config.yaml
rotation_deg: 10
bottleneck: "denoising"
downsampling_factor: 8
encoder_norm: "batchnorm"
decoder_norm: "batchnorm"
decoder_blocks_per_level: 1
init: "trunc_normal_002"
residual_init: "scaled_by_depth"
Rows from block 7 of the encoder of a small image denoising autoencoder, named by matrix and row number. Each number is 200 + 40 x the weight over its row's rms, rounded and kept within 0 to 999. All counts start at 0.
After each channel's rows are labels from the 100 images, of 14976, where the channel reaches its highest value: "colour at peak" is the nearest of a few named colours to the mean colour under the peak. Only what is clearly more common there than usual is listed. The data: regions of photos with short descriptions (Visual Genome).
# conv: pointwise conv (encoder.blocks.7.conv.weight, 512x512x1x1), inputs 309-411

conv.157,176,194,181,179,166,125,200,203,237,197,178,172,171,181,207,219,171,232,207,188,225,178,231,116,162,268,261,145,196,177,140,164,226,239,167,243,205,216,259,116,206,228,193,178,175,226,217,244,209,232,225,193,193,210,156,236,148,222,195,202,211,270,185,233,223,198,123,191,191,46,273,224,164,205,181,166,220,175,182,218,208,259,203,184,174,174,209,207,198,228,143,219,245,243,217,247,159,213,165,229,154,234,175
colour at peak: black

conv.400,227,243,166,174,130,255,198,186,220,261,147,253,202,196,205,206,215,192,193,209,215,178,156,246,272,170,223,245,126,188,206,217,185,176,177,196,119,208,267,203,161,222,151,132,189,231,195,169,211,191,220,312,186,186,170,220,223,192,191,150,236,213,202,195,196,226,216,185,175,175,142,184,210,221,237,158,255,248,246,175,233,159,173,198,261,208,218,168,192,161,158,255,251,185,233,160,163,226,222,207,276,179,156
colour at peak: white; pink

conv.273,284,188,235,234,211,151,130,206,172,153,234,163,130,188,153,213,356,196,149,99,258,207,120,190,149,264,245,240,206,284,73,238,242,227,143,235,182,201,201,258,267,220,237,248,215,224,176,202,165,158,237,99,174,207,148,197,231,213,225,178,196,182,137,238,226,260,155,185,177,173,181,170,126,248,193,157,230,142,226,226,182,111,196,198,226,278,225,215,240,212,159,130,222,172,280,185,157,194,278,157,206,232,210
colour at peak: pink

conv.310,198,216,189,205,253,144,181,208,142,199,246,197,200,184,227,199,161,197,163,253,264,289,222,212,117,237,221,208,220,228,268,218,182,261,103,162,208,220,224,199,172,182,176,177,220,235,157,206,108,195,163,151,165,153,164,174,200,151,106,213,221,210,234,220,209,196,194,207,188,160,203,183,197,170,257,194,139,181,178,260,212,164,204,156,164,169,221,174,248,251,190,177,155,181,215,289,239,258,200,189,248,198,195
colour at peak: cyan

conv.483,188,175,198,233,187,121,214,239,194,266,240,122,227,212,191,182,202,146,223,230,209,169,189,217,240,183,208,193,190,144,185,205,202,142,163,209,305,208,239,158,185,149,125,214,217,144,164,238,193,212,182,188,233,198,300,236,160,236,192,205,140,182,225,138,137,160,172,185,194,180,196,228,288,173,226,156,226,221,256,162,151,199,192,181,177,183,262,155,163,235,284,193,240,154,240,165,188,212,174,193,160,205,169
colour at peak: white

conv.165,210,129,123,209,217,150,222,202,210,172,237,211,176,219,158,241,214,169,159,167,165,155,218,149,192,184,208,154,197,212,207,217,263,261,175,185,236,187,260,120,255,252,170,227,226,179,180,207,211,241,213,180,224,233,251,156,236,190,162,190,254,146,200,178,163,186,139,212,162,251,265,232,254,189,143,171,199,229,274,264,250,206,170,237,239,195,230,211,224,177,206,167,220,190,161,238,185,152,243,231,168,202,207
colour at peak: grey

conv.500,256,165,182,228,210,142,224,206,233,211,201,223,190,198,152,219,195,172,218,197,214,228,264,181,180,212,184,143,275,151,209,195,149,211,230,223,276,238,243,199,180,226,154,202,179,256,145,177,208,168,170,147,190,243,249,197,197,250,226,284,167,235,284,169,184,167,177,288,122,171,232,218,164,197,207,193,203,202,224,229,210,135,219,196,186,238,210,236,163,224,221,202,228,129,271,234,200,183,119,267,225,182,205
colour at peak: black; blue

conv.392,165,164,0,245,227,141,167,208,242,239,210,171,257,222,215,174,190,210,183,204,203,221,196,223,189,220,232,221,186,186,179,239,208,239,187,230,240,313,259,149,254,259,205,173,176,196,62,181,118,206,174,180,210,139,263,183,252,155,204,184,164,69,208,126,180,200,157,214,155,206,183,200,150,130,208,216,220,249,230,206,174,204,212,242,201,224,223,214,183,162,175,257,163,241,203,204,216,194,242,210,219,184,187
colour at peak: red

conv.200,217,221,346,202,143,237,191,230,0,179,216,172,149,247,192,161,193,180,202,168,261,210,169,71,210,177,167,237,200,259,151,211,174,185,154,260,241,194,201,251,232,38,228,187,176,210,196,251,245,178,193,211,218,131,157,219,156,204,177,182,187,227,121,230,187,263,197,207,203,44,239,179,258,206,168,143,190,132,230,191,165,220,187,181,167,244,132,188,198,198,162,156,184,222,184,213,273,227,143,159,167,223,177
colour at peak: blue

conv.394,292,204,230,212,189,215,165,172,118,207,217,175,186,185,228,210,180,171,178,213,241,250,179,104,172,194,234,220,175,249,181,232,175,206,293,126,223,228,175,185,187,102,232,199,184,244,203,219,200,211,175,174,146,182,199,204,205,108,140,231,249,195,143,169,187,151,233,199,200,268,209,127,179,213,218,236,199,234,306,229,262,177,158,204,175,150,183,224,173,166,182,186,167,232,185,197,219,244,168,179,259,214,199
colour at peak: blue

conv.39,221,211,207,234,216,132,137,154,224,122,225,284,256,216,167,219,229,206,203,184,156,151,181,172,215,184,160,172,221,195,309,193,209,145,230,230,212,165,204,322,140,188,163,104,249,190,258,236,258,205,173,158,65,249,190,204,172,129,206,141,205,208,198,197,197,180,211,180,211,179,197,177,213,227,218,162,215,195,208,229,279,167,197,204,184,207,279,220,100,191,193,254,243,177,230,244,65,181,160,158,202,246,150
colour at peak: black

conv.196,191,275,211,231,210,179,226,167,202,175,149,236,194,252,256,206,156,236,232,184,232,195,208,180,226,255,190,164,215,196,117,191,201,258,230,181,196,155,240,187,159,134,205,158,217,241,165,166,223,200,188,189,170,180,218,175,206,184,180,155,241,212,214,135,151,221,196,188,247,167,221,163,162,281,284,256,197,215,201,231,259,249,234,201,267,140,180,202,222,193,219,111,235,158,204,225,208,173,140,206,195,189,213
colour at peak: white

conv.187,146,232,246,214,179,209,262,223,171,124,240,209,208,209,204,218,248,242,168,231,183,165,169,309,200,234,205,157,213,169,314,233,211,165,196,182,152,259,217,180,167,192,199,196,270,230,171,121,188,223,183,238,223,199,208,171,137,205,155,191,235,193,86,139,200,186,214,165,153,157,180,195,200,195,216,239,179,270,218,149,221,226,199,152,217,201,158,190,239,189,261,227,162,243,106,215,163,186,202,163,125,264,137
colour at peak: black

conv.90,191,242,208,258,158,162,134,215,91,239,179,201,252,221,240,194,238,204,195,251,307,290,161,162,170,152,234,180,212,149,236,172,152,226,176,156,201,205,176,180,192,67,183,147,225,155,139,186,213,280,174,157,203,200,171,191,201,156,142,235,217,234,210,222,197,224,203,238,184,256,202,245,249,209,219,180,161,181,202,220,176,198,209,131,171,38,193,141,158,245,200,232,243,165,189,72,194,182,230,202,163,262,211
colour at peak: grey

conv.314,187,165,175,243,177,157,235,230,234,270,203,146,223,163,179,143,157,271,212,221,197,154,245,146,166,178,218,236,136,237,193,268,258,257,150,290,253,156,220,229,145,227,170,240,159,200,128,250,220,168,257,237,186,206,186,179,143,266,224,201,193,188,240,177,207,269,205,228,204,163,244,203,183,134,177,242,180,164,171,197,171,221,195,150,179,179,128,199,220,226,193,240,218,205,242,255,150,228,226,146,242,148,199
colour at peak: red

conv.287,111,185,210,261,209,248,131,212,193,204,234,216,271,211,185,177,199,171,222,195,179,239,200,117,198,206,268,132,168,251,215,285,197,209,212,263,244,266,121,220,261,220,198,216,157,213,236,232,138,234,181,187,125,209,221,143,198,203,244,241,224,108,242,185,201,224,172,212,230,167,157,200,262,280,214,244,256,240,228,197,246,234,206,260,237,177,224,197,190,211,204,182,226,245,210,256,197,184,203,147,209,164,252
colour at peak: blue

conv.236,244,200,188,237,144,202,213,250,94,177,184,238,173,177,210,206,201,193,204,200,199,249,205,127,211,253,204,191,166,206,304,225,175,290,241,168,173,295,211,218,184,177,200,192,175,169,193,152,225,168,217,107,268,247,224,260,216,198,168,190,204,276,220,176,158,215,244,243,244,221,156,211,209,176,154,192,179,177,290,197,196,203,241,243,191,143,191,175,167,195,203,186,227,230,234,270,209,201,140,220,237,212,236
colour at peak: cyan; blue

conv.505,182,143,0,237,200,151,210,150,166,179,187,204,314,216,235,163,195,193,195,185,156,250,195,225,237,224,219,195,189,201,217,170,155,140,145,295,260,287,122,153,240,249,211,183,183,172,151,168,206,210,192,281,190,193,159,213,149,169,240,205,229,186,207,182,218,207,212,249,145,219,179,168,161,185,248,172,234,210,242,247,152,180,197,208,164,207,169,265,242,201,159,288,162,308,195,200,205,193,170,193,251,167,189
colour at peak: red

conv.312,264,191,213,54,192,195,198,138,173,182,172,208,173,220,189,275,187,175,252,179,211,206,137,164,164,137,144,256,177,195,188,189,191,179,196,210,168,204,238,207,207,146,206,143,126,182,144,190,253,263,280,153,143,224,231,236,238,202,248,160,192,184,173,267,173,232,153,168,169,162,198,107,177,244,226,227,172,156,187,192,309,213,166,169,205,332,203,185,175,160,212,217,202,132,271,186,223,187,238,139,154,201,98
colour at peak: red

conv.510,222,207,214,195,236,128,268,224,188,208,194,139,188,175,213,213,245,159,116,224,214,169,191,245,203,137,221,201,163,200,164,223,178,215,159,177,175,170,197,181,243,214,145,194,135,252,188,174,181,181,209,215,199,184,183,165,236,212,216,192,207,174,194,123,171,209,177,147,204,161,238,164,111,190,123,154,222,220,210,134,260,178,253,168,162,102,200,170,212,151,156,222,214,230,209,181,258,209,309,149,248,113,237
colour at peak: grey

conv.22,185,237,304,214,271,154,154,150,181,184,192,167,97,192,208,215,184,167,219,244,182,181,263,197,170,288,232,231,165,201,209,165,215,221,319,282,173,197,134,207,190,134,228,132,184,194,193,168,120,216,240,238,210,183,282,199,206,214,304,216,229,157,175,143,224,178,174,189,181,308,202,177,177,190,261,251,217,237,114,197,216,218,178,206,145,294,181,188,152,238,141,239,195,291,248,194,208,177,221,145,125,204,227
colour at peak: red

conv.441,265,144,79,232,236,199,205,235,233,104,234,153,148,228,154,193,168,167,223,181,237,204,181,226,211,204,229,229,260,239,275,221,169,160,149,220,194,275,231,248,207,232,170,250,177,189,227,223,159,224,149,192,185,182,233,138,343,180,217,202,198,176,234,203,195,214,195,240,128,210,152,184,170,212,145,254,277,213,252,208,209,260,138,185,171,242,233,196,184,220,190,158,245,205,226,253,203,130,249,187,170,227,194
colour at peak: blue

conv.203,180,188,211,229,178,194,196,255,165,170,229,224,195,173,193,148,193,254,231,228,168,139,238,189,299,208,233,205,202,178,222,193,261,162,220,193,210,185,166,185,148,199,221,243,218,276,148,187,268,161,234,143,173,195,163,213,205,137,222,223,207,235,255,299,153,220,250,275,241,201,136,237,241,158,192,250,228,165,214,200,148,225,207,180,153,182,151,176,201,217,205,222,209,227,218,40,168,193,198,169,248,168,177
colour at peak: brown

conv.60,187,204,250,192,148,184,218,167,229,146,92,217,194,168,164,283,265,198,168,96,201,198,189,199,210,216,219,121,175,214,146,231,227,239,191,217,211,150,205,173,181,180,209,205,219,181,136,178,139,183,245,185,225,216,217,150,159,167,163,200,193,223,167,205,259,148,181,172,207,51,226,136,237,132,173,193,161,196,194,207,202,236,200,209,237,162,168,218,85,184,233,248,243,162,221,162,236,256,210,211,180,238,268
colour at peak: white

conv.463,224,194,276,171,209,157,199,205,156,183,219,212,249,220,162,217,204,189,181,164,175,200,180,170,136,173,205,202,172,184,212,187,247,161,222,213,238,188,270,179,166,216,227,186,198,193,220,217,212,205,232,215,153,209,209,191,189,159,206,185,210,203,140,153,183,237,210,151,181,129,264,213,214,254,260,223,213,276,284,210,155,236,234,217,174,172,205,259,216,144,155,160,244,165,156,155,91,143,220,147,202,134,398
colour at peak: black

conv.443,181,198,207,168,268,172,213,253,237,213,266,128,267,206,137,147,229,179,181,225,204,194,274,230,98,255,135,256,185,218,178,270,200,220,174,228,166,229,116,235,148,234,218,257,180,213,183,191,260,141,171,151,233,160,210,221,207,221,241,170,211,124,96,143,162,227,150,168,230,221,235,172,182,193,231,150,243,184,197,161,194,191,209,162,225,200,211,251,206,222,216,221,228,195,200,187,204,208,90,156,176,168,191
colour at peak: grey

conv.142,153,161,217,210,203,213,244,225,191,123,209,171,160,189,214,178,229,226,241,229,231,158,190,200,210,177,117,270,202,239,224,171,173,157,262,190,200,247,176,247,232,201,210,194,167,195,161,225,164,214,211,277,168,213,218,196,290,152,284,176,206,220,162,211,259,240,201,152,197,49,160,202,206,204,193,252,225,141,170,228,226,174,278,195,262,213,201,208,175,146,173,233,247,225,228,298,268,226,183,172,165,227,187
colour at peak: blue

conv.442,234,200,209,249,215,225,184,169,236,165,192,190,281,192,222,160,240,202,214,173,174,150,196,120,191,201,158,137,210,222,213,222,222,173,165,189,241,116,247,268,169,228,155,219,184,216,243,152,207,176,131,217,154,222,166,177,204,230,121,159,293,269,146,240,169,179,241,165,224,150,237,142,187,144,151,199,158,123,236,173,205,154,155,117,213,154,246,200,215,244,162,188,214,197,175,197,148,229,187,250,195,255,215
colour at peak: black

conv.140,246,171,208,232,164,258,260,205,175,177,156,170,264,213,217,143,189,174,146,141,225,215,211,160,218,165,196,190,227,157,165,139,155,233,235,200,279,235,186,194,196,183,158,194,224,176,193,175,236,222,203,220,207,175,217,217,249,178,204,150,223,206,207,177,115,106,248,197,193,160,210,228,178,134,136,232,202,206,237,280,231,197,264,178,231,160,202,208,209,194,200,207,240,161,226,210,202,103,172,224,211,208,173
colour at peak: grey

conv.419,170,229,180,140,277,215,209,195,293,249,188,182,139,265,247,215,193,220,219,166,195,206,174,207,267,234,190,234,175,224,243,153,214,198,158,173,216,134,192,277,213,261,232,204,191,213,179,194,250,164,222,159,226,171,243,222,271,163,172,166,204,157,238,207,272,203,204,198,199,224,217,218,210,196,165,174,185,192,191,228,184,220,231,173,199,239,161,240,177,206,146,190,199,202,207,125,201,227,287,214,194,220,204
colour at peak: pink

conv.509,240,224,61,177,175,239,221,184,161,119,247,195,164,199,210,111,154,214,213,244,171,223,198,153,223,231,233,172,126,228,149,139,218,184,202,232,195,176,245,145,209,138,210,233,177,180,159,196,210,149,164,225,251,232,159,166,216,147,187,192,164,282,269,190,185,201,195,225,236,30,177,198,180,128,182,200,228,160,237,241,184,135,148,215,311,224,174,169,242,221,225,179,199,218,188,225,338,166,257,149,144,172,164
colour at peak: blue

conv.281,177,241,184,211,132,215,255,181,211,215,167,186,201,174,208,256,240,195,200,141,155,243,239,180,226,162,229,197,235,272,244,211,205,170,279,216,164,206,157,247,231,211,246,196,205,200,209,241,236,220,217,180,238,171,169,259,165,229,200,119,218,226,207,192,173,176,142,158,250,196,209,168,201,223,169,329,149,156,157,123,209,242,163,193,195,233,214,152,213,171,235,299,201,224,195,226,193,221,247,149,186,180,227
colour at peak: white; pink

conv.462,184,209,167,139,147,193,165,220,203,199,248,235,197,245,133,159,149,166,258,220,175,273,179,197,208,170,231,187,196,168,274,208,190,197,149,81,156,176,194,252,237,221,186,230,188,156,257,244,120,208,161,76,186,148,170,205,193,234,166,157,203,166,285,186,156,210,260,203,216,164,171,185,194,237,195,126,182,178,277,179,141,145,160,171,257,170,258,206,156,217,187,199,229,242,231,233,187,192,242,207,220,219,239
colour at peak: blue; black

conv.451,177,203,89,181,211,185,273,198,218,220,222,153,241,185,198,163,186,206,179,228,187,185,157,235,175,194,141,224,197,156,215,126,313,153,218,274,193,198,238,176,189,241,166,211,253,227,210,214,180,135,232,211,210,273,252,244,239,242,251,171,163,230,144,210,162,191,219,215,201,245,234,279,199,171,223,178,232,233,149,159,158,226,211,203,215,201,221,221,273,251,177,172,157,233,293,258,183,227,216,142,168,195,164
colour at peak: red

conv.177,180,195,249,269,219,218,168,182,15,161,250,186,186,202,248,204,210,164,204,183,183,290,236,93,203,300,260,173,194,219,179,200,246,154,220,250,291,188,141,184,190,235,157,176,219,199,196,142,279,256,183,158,191,218,218,224,144,165,171,253,233,233,261,175,155,224,171,157,168,238,182,171,192,181,204,232,199,166,317,171,131,275,193,268,161,146,205,195,238,257,222,191,172,156,303,172,201,159,126,192,170,277,153
colour at peak: blue

conv.357,211,186,169,219,128,223,260,119,226,192,218,223,186,209,152,263,186,173,161,256,169,229,207,181,179,177,89,193,225,269,218,51,242,248,107,216,133,240,168,195,246,176,202,83,131,212,240,226,152,199,157,212,168,222,118,219,155,191,234,137,240,211,170,180,189,154,200,195,235,263,239,175,237,187,119,144,198,199,206,150,212,188,207,220,213,243,232,203,209,138,218,171,119,199,203,196,177,246,172,255,201,248,188
colour at peak: grey

conv.36,205,222,151,253,275,181,195,246,35,224,92,221,221,151,164,228,201,219,191,200,228,267,188,132,182,172,200,296,185,268,289,254,183,238,153,144,181,175,216,223,190,199,228,210,157,227,198,165,230,182,197,129,168,177,88,254,157,181,132,173,208,255,242,208,191,226,244,180,243,192,198,211,184,189,233,191,177,186,241,242,170,189,198,181,188,245,219,182,232,217,219,251,201,157,191,281,277,186,170,191,217,132,238
colour at peak: cyan; blue

conv.150,205,204,205,209,145,211,207,254,126,244,173,256,273,243,161,171,184,170,184,176,218,204,205,95,240,204,155,190,177,213,180,200,252,181,201,240,139,175,185,206,204,194,190,216,167,224,238,213,221,233,234,236,157,210,149,261,138,179,202,174,157,240,190,209,112,193,113,167,195,192,205,171,273,217,174,170,215,168,163,204,168,174,249,245,179,351,170,147,188,218,157,293,220,287,246,331,186,241,256,142,168,262,252
colour at peak: red

conv.94,242,215,324,232,227,249,167,192,29,148,144,222,218,224,202,145,194,187,238,194,196,194,215,115,140,176,237,198,196,241,187,199,222,272,171,184,180,182,269,248,161,90,245,230,189,212,229,200,276,194,160,115,203,177,172,276,179,185,130,223,241,242,241,256,173,218,208,194,195,139,200,196,202,186,221,176,201,168,254,255,192,206,225,212,239,155,175,203,210,183,220,198,205,202,179,199,248,250,207,170,128,170,207
colour at peak: blue; cyan

conv.391,109,178,163,207,143,233,252,171,152,222,177,231,231,184,287,220,198,225,152,160,124,131,191,142,210,159,200,157,254,197,287,224,238,162,246,225,182,168,213,162,197,231,194,216,202,271,209,211,191,163,252,214,232,164,204,205,223,224,219,181,208,224,145,243,219,160,282,197,227,149,217,265,216,194,216,150,238,223,172,240,198,216,202,205,146,198,212,197,180,167,205,262,218,247,183,285,208,196,212,144,200,196,184
colour at peak: orange

conv.404,282,191,243,168,240,258,277,213,229,148,174,208,187,244,159,220,178,210,160,230,237,162,173,192,223,149,208,128,172,210,188,166,231,141,299,155,207,215,241,204,177,157,219,188,199,250,269,284,143,141,267,233,206,208,174,205,205,74,213,220,208,298,270,254,188,203,182,174,198,115,260,161,215,131,179,219,228,171,157,213,179,247,217,147,210,194,217,193,218,204,170,165,168,214,216,144,187,187,200,179,211,159,216
colour at peak: orange

conv.221,224,196,215,180,172,205,214,251,161,219,143,257,235,166,145,229,246,190,208,180,179,76,241,129,243,193,199,166,169,257,220,275,171,230,221,181,187,158,220,136,208,223,212,186,239,225,196,191,57,206,227,219,155,171,119,232,236,238,238,195,216,185,319,231,148,202,179,196,229,164,193,161,171,212,248,295,207,217,162,259,185,145,222,166,202,201,178,204,198,171,179,214,259,238,194,181,123,255,160,166,218,102,232
colour at peak: grey

conv.161,246,311,184,114,141,170,244,224,205,179,238,203,216,164,245,347,235,178,199,201,283,189,226,147,185,199,252,160,285,221,193,204,120,201,240,280,269,184,107,143,261,93,245,178,204,217,199,137,229,178,186,185,177,184,213,194,219,201,198,229,190,172,188,226,194,194,190,195,227,209,183,317,188,147,200,176,221,177,219,101,66,223,178,157,127,236,191,205,190,197,188,255,183,242,180,166,150,205,203,180,131,193,198
colour at peak: grey

conv.73,279,217,290,115,175,169,247,204,202,215,248,217,140,222,218,283,222,220,231,188,169,205,195,128,166,110,238,152,246,199,230,134,279,214,210,243,200,235,182,270,167,205,166,288,229,244,229,205,211,165,233,167,184,208,227,203,217,177,169,162,220,180,247,257,179,267,190,226,214,178,196,274,154,194,178,225,165,172,215,168,194,129,249,220,222,136,168,253,250,158,183,174,195,210,180,187,127,117,213,172,186,231,82
colour at peak: grey

conv.95,243,111,214,165,107,184,236,145,87,178,109,213,112,221,224,254,197,180,174,222,201,249,201,171,145,185,223,213,171,189,184,270,147,220,179,162,256,213,233,205,145,236,235,128,207,234,249,171,238,226,175,168,163,242,280,205,193,198,270,230,214,182,183,252,200,247,212,209,154,168,161,179,173,182,301,169,207,142,250,224,370,191,205,181,130,197,214,176,184,151,217,168,186,233,150,176,162,189,257,221,185,204,195
colour at peak: blue

conv.223,212,210,313,153,253,178,178,281,121,242,213,248,163,217,199,155,238,167,231,218,230,212,216,158,191,237,183,170,155,171,215,259,208,187,198,235,157,162,227,169,175,81,213,225,106,180,223,214,237,153,239,216,221,204,203,247,196,161,214,202,178,253,195,205,261,248,226,276,227,151,212,230,233,149,163,216,279,155,173,189,256,182,235,233,177,196,197,210,199,200,204,169,304,168,274,134,199,247,224,219,217,199,221
colour at peak: white

conv.399,126,171,147,173,180,219,197,229,172,224,217,160,201,185,204,172,207,188,217,201,148,170,199,184,239,241,228,209,244,194,278,141,186,224,241,224,211,244,163,240,191,255,167,179,194,235,193,212,147,223,231,240,111,259,217,300,192,209,252,139,53,142,219,205,219,200,161,203,173,266,150,172,299,218,161,179,246,241,141,185,190,169,200,247,163,197,250,207,145,199,174,141,229,215,203,207,145,230,200,236,167,254,235
colour at peak: white

conv.134,205,264,208,166,238,229,214,164,244,212,162,152,153,250,166,233,165,225,194,176,229,195,237,222,150,171,177,152,172,191,214,183,151,240,155,101,200,193,188,204,200,193,207,207,152,199,229,192,199,210,182,123,166,233,300,204,163,155,218,252,240,132,197,222,259,196,164,188,148,142,190,123,146,191,212,267,162,120,197,193,273,179,159,173,132,230,210,231,329,202,213,266,227,277,207,221,159,434,232,220,166,258,106
colour at peak: grey

conv.300,198,224,217,107,116,168,240,152,187,179,167,198,234,152,162,120,243,134,152,190,234,136,218,214,193,182,202,190,216,217,129,245,234,220,192,231,213,200,188,234,189,188,251,144,190,225,135,178,186,224,176,224,262,215,214,170,214,222,267,245,214,167,242,145,170,248,183,175,189,199,172,191,280,208,180,133,162,136,218,215,225,229,174,197,198,181,152,175,222,149,152,234,140,85,158,245,139,193,207,152,211,268,214
colour at peak: white

conv.13,168,191,195,175,239,166,127,223,174,143,200,163,233,218,235,192,173,202,152,225,146,182,233,188,241,231,208,235,196,244,215,186,162,151,254,202,192,162,260,172,190,228,239,194,192,165,90,196,247,201,222,224,230,131,151,246,253,252,331,216,199,231,169,151,146,230,199,240,169,44,160,212,206,222,209,204,222,179,162,211,226,167,183,192,187,248,183,241,226,235,219,261,243,187,163,141,183,217,275,182,256,217,151
colour at peak: grey