{"model": "image denoising autoencoder", "horizontal_flip": true, "decoder_widths": [32, 64, 64, 64], "decoder_blocks_per_level": 1, "decoder_attention": false, "max_precond_dim": 1024, "one_sided": false}
Rows from block 2 of the encoder of a small image denoising autoencoder, named by matrix and row number. Each number is 128 + 24 x the weight over its row's rms, rounded and kept within 0 to 255. All counts start at 0. Numbers have three digits each.
Before each channel's rows are labels from the 100 images, of 14976, where the channel reaches its highest value: "colour at peak" is the nearest of a few named colours to the mean colour under the peak. Only what is clearly more common there than usual is listed. The data: regions of photos with short descriptions (Visual Genome).
# conv: pointwise conv (encoder.blocks.2.conv.weight, 160x96x1x1), inputs 0-95

colour at peak: white
conv.107:111141156169095096131095136094192115188151096126116101160118135146114119120119115122132123172140078097143124114108125125118138097138147132121123140113152190124124099117122157123139144126095125146150112125155108127144171147167122121102141116136129131085188129174142141129104122126144178154

colour at peak: black
conv.75:123102112158140093172116131121158140137134121145140159117138128133145104122120128112138157143143100096105118155095057124124131167143159165136131139093123118152121133134114166172173119139102137113122164147127143146147090143118091191117112125148154141209105142153143095120148123127106146114

colour at peak: white
conv.31:110119159109093122115184116142142147095100125134090121142146135122122165124086136124121121129144134154132144158136145127128169114157124095118095107093093121136185133133122118115115138120101118112130108114095113120150153113186133116134157077114100200088105131101123145141122122148183087138

colour at peak: white
conv.67:116129092149138149142187104140149148136120137141158106123078157105130115160119118080123134106111111094116106112136135141124157183126130108106108158102122141157148118120130139154118147142121135213136090108117128147178107132115118117140154110146129106153147130129083147140130072114160169147

colour at peak: white
conv.20:141117088097089092094109123114107086113148106130116147132096118132101153170128126108158160147153105106133123134112119119157160143123122094144134148118102137120116145103129130109168125148142141114141073153184101088152166143110111121103221141131131144126123146150138169105128137145141148139

colour at peak: white
conv.4:152123123135116105100134094135118158164101123151098122163147118148122137131154125158149132114119154198119075143170114134133117087104154137154119124109118108137127145133128113154092113088123136089093135116138128135123131185106120088094095092153146167154128135156105106105137191151114152140

colour at peak: white
conv.110:133135083148132109158105140133097147121121107136129138103081139111116094136115181102133142118132109139115116115173131129144136110109104129118115143089131097154153136146092129157110090135144129127070133140137121130166133133072119119132160131160217125159126127137118140145132120120110205131

colour at peak: white
conv.151:139136130092120109111130126128129120143112169125135134125129123118197181138130129132142098097152117141130176100128158120146125138139125115139118110134125188177080141132131128102133130100134142148097157139167123134141136116109126144098129154173066116121117094162151143153120090157126186080

colour at peak: white
conv.48:123101142130093136097087160138151167209102111128107176151149135079145159125135157118117135120146127114089145138145100131104122175114129099148122111143132110118144136121128141141114133111145111138164165135167159113139158122084176109139118132159084128123120112110107165157114141136099165112

colour at peak: black
conv.32:105182119105124110092144126146103117118129134106184101131174177114123112113123110088119139117094141142125131126166111121131123109169128141087144125082138107151091150111115153127121142129161131101099118128125105142137112126123112126149075114114140150171119204117068119166105142114122133117

colour at peak: white
conv.56:104132166118104128144133148135127144150129127102144119072128117125133104145115153116092110102116139171160108149134097140161155110223146147099076124127116089131132151141131117106096105113134116143180118131128151139161136124126159150144182085140151153105152141137134121145090112123141153137

colour at peak: black
conv.90:141125129135132189114101120138137139139125146116203151110128160096135122139088119135162120138076145110145090153124114113165125109144118137117102173113123135112111152157093095134125116085128128127135152113139159193149137126124124143208131096127136142119125144096147127176137133107108115143

colour at peak: black
conv.85:064141115164136182107121111120156123143127149109145128089096138126120168116108109150181130162119137133160097119123126158117124131082143128126044168093134129088098119152084112135125129153153122101125145120129092121086120131127100119127125132127136146145156109128125122096171103110127108103

colour at peak: white
conv.141:119113144133072120109092159153131098096122124118127113124125122146141138118125140167110126123107134179129129154154130128144129080182156132082121141105138088139117125167149105156151148111158132097080101115166135154173137144143117137104124144136151177123148143124138130132073174182142146135

colour at peak: white
conv.43:130109145112134129126122102169133115132113119124131098124107136155116116119059127101078148133098138136142154124115135169143128153122092140113118163114146133165159134121110093110163142176174176099040124115142093136132122150117128142101116170129134168121141110123108094121139130154128132168

colour at peak: white
conv.88:122155142130154149171119169158156093138136150098091174142138118106129113130133166099102057125131118097134152176137128196107138098120132110122154132102133124107111122111179102125133120123134145145102129123127102147162114146135142167124119151106107092131151141181103156137115128149108131092

colour at peak: white
conv.86:132107177119116164119135150122115099147128139128155114135092147098116139137100088100133117095111136123122161122109114145086180105136129133125136140105133096114119123129130148156176154158101119155180117141132140098180147148121122107167085126141107131106150142092129115136141065107146135059

colour at peak: white
conv.112:142112080122107128136131159122133122128106131140120133130119183107150113155114143132100132122129137130109136113178136145122158166161135136054100150101116092139156112130167089164158125101113122145198123107116122135168110131127124104121123063155151146110134161152126153129098118167147153130

colour at peak: white
conv.125:090115128091100110124115148128101110105118132122147086169114118118159119138135142096144156154154116122127125114110132109134166154178121122091132139155148120107135122096155120115160141143131126145161068135081150174126098132141120116159168162154184143109078131083092146150114132132143154107

colour at peak: white
conv.104:124124129131116087156132104137124106111103091143118132100116096089142153127183132132131093155145094139121098114145106170103150166120120114142126132134115123097155146135143121147141125129143142128124147111124126102121189108097174105067207100142164152113143099137150168116151150114135112149

colour at peak: black
conv.39:125117107131123122150100096129144133136093100121144147079155142145108160158156170113113118122140104133137141137107138114144141109128188151180092152127121150081097161108122123126081127124121128121200134127146109113114096116116132143119074129112136139187135132102075107116131093137115132158

colour at peak: white
conv.0:097105122093098107110137143147122161160105135105114143135113107148121171117144130165144145134122113100142167136080135147114146135101137083131151152156187132096113137054157109153089091141174166142160138142109126103176140141125126145136144113107128134126152140131101131087124099118113143107

colour at peak: white
conv.143:137109122094141151180140086157125156087130102140124134122136129126151145154134064155106138114096074123123100104073134119144141156136130084163154136139143130143146152102100127125127152129194130120110123133146088149111130125109136131166114131113116139153077143113127141098130136080126174105

colour at peak: white
conv.100:122124147092138096158130146169143173139135121112125174132135142148127163114105127128156113118083139159140099164090101151154115143133128097106131103103134103151076121122192163131118130137087139103160125067131136116136158176165130127126112093100123108134175143132125136121120119085136140120

colour at peak: white
conv.68:158104121113112118101118098126112098136121139111148117104166097166131147128106112129126167111103127169115100125129142141120134129137142143127110145106132103150162141136114086129133132110168120097091137123093142118114132121103107120096080131134142241112114127092116146097095160120099080126

colour at peak: black
conv.87:204078124101132114104119110135120088125142139112148134174124126105129116147157096113114156154119128183109101091118159111154125142122120125126145144153143151144096131115067136131111160113095102141132105131127114142152116139142106127154137170109095153130155165085089125142142169107098158137

colour at peak: white
conv.81:119118131090096138114158149127134163128111130150131087143114148094108108148132114107093068137107146150144112119143107129107139105102142117134119124137122103116139116109145175125101098158100122164162084133119107138147084125146127094159133087161132136105160141128063170157117090173154141098

colour at peak: black
conv.57:110152119110117168145102147129144100123109143134097169091125117136119137121099136146148141119140162123136105140055101115124105088074149133155084163119107146142126130161142141126117142137174106107112125113137144106143093145133144126143135187114166181146125106107152132136155103080106099098

colour at peak: white; yellow
conv.131:138124124107110096142180131181113135127093135089121100149120152098123139114158124115128068129162131112116131157129116158141132146138125137141102113123151126142122120113090118128115113168100145147106122137130081179105128139093147127161076183139118178111098113133112104132098122078147111085

colour at peak: black
conv.10:115109149158128084120126127131156132109151144124089066132124121133107138097133118128155144105128120121196146103120113102121125097137130146104159155071134116150108129163154162102139120131142152154114121127142174118208143130152167121175089104152105113140113114138127143122126116137111104087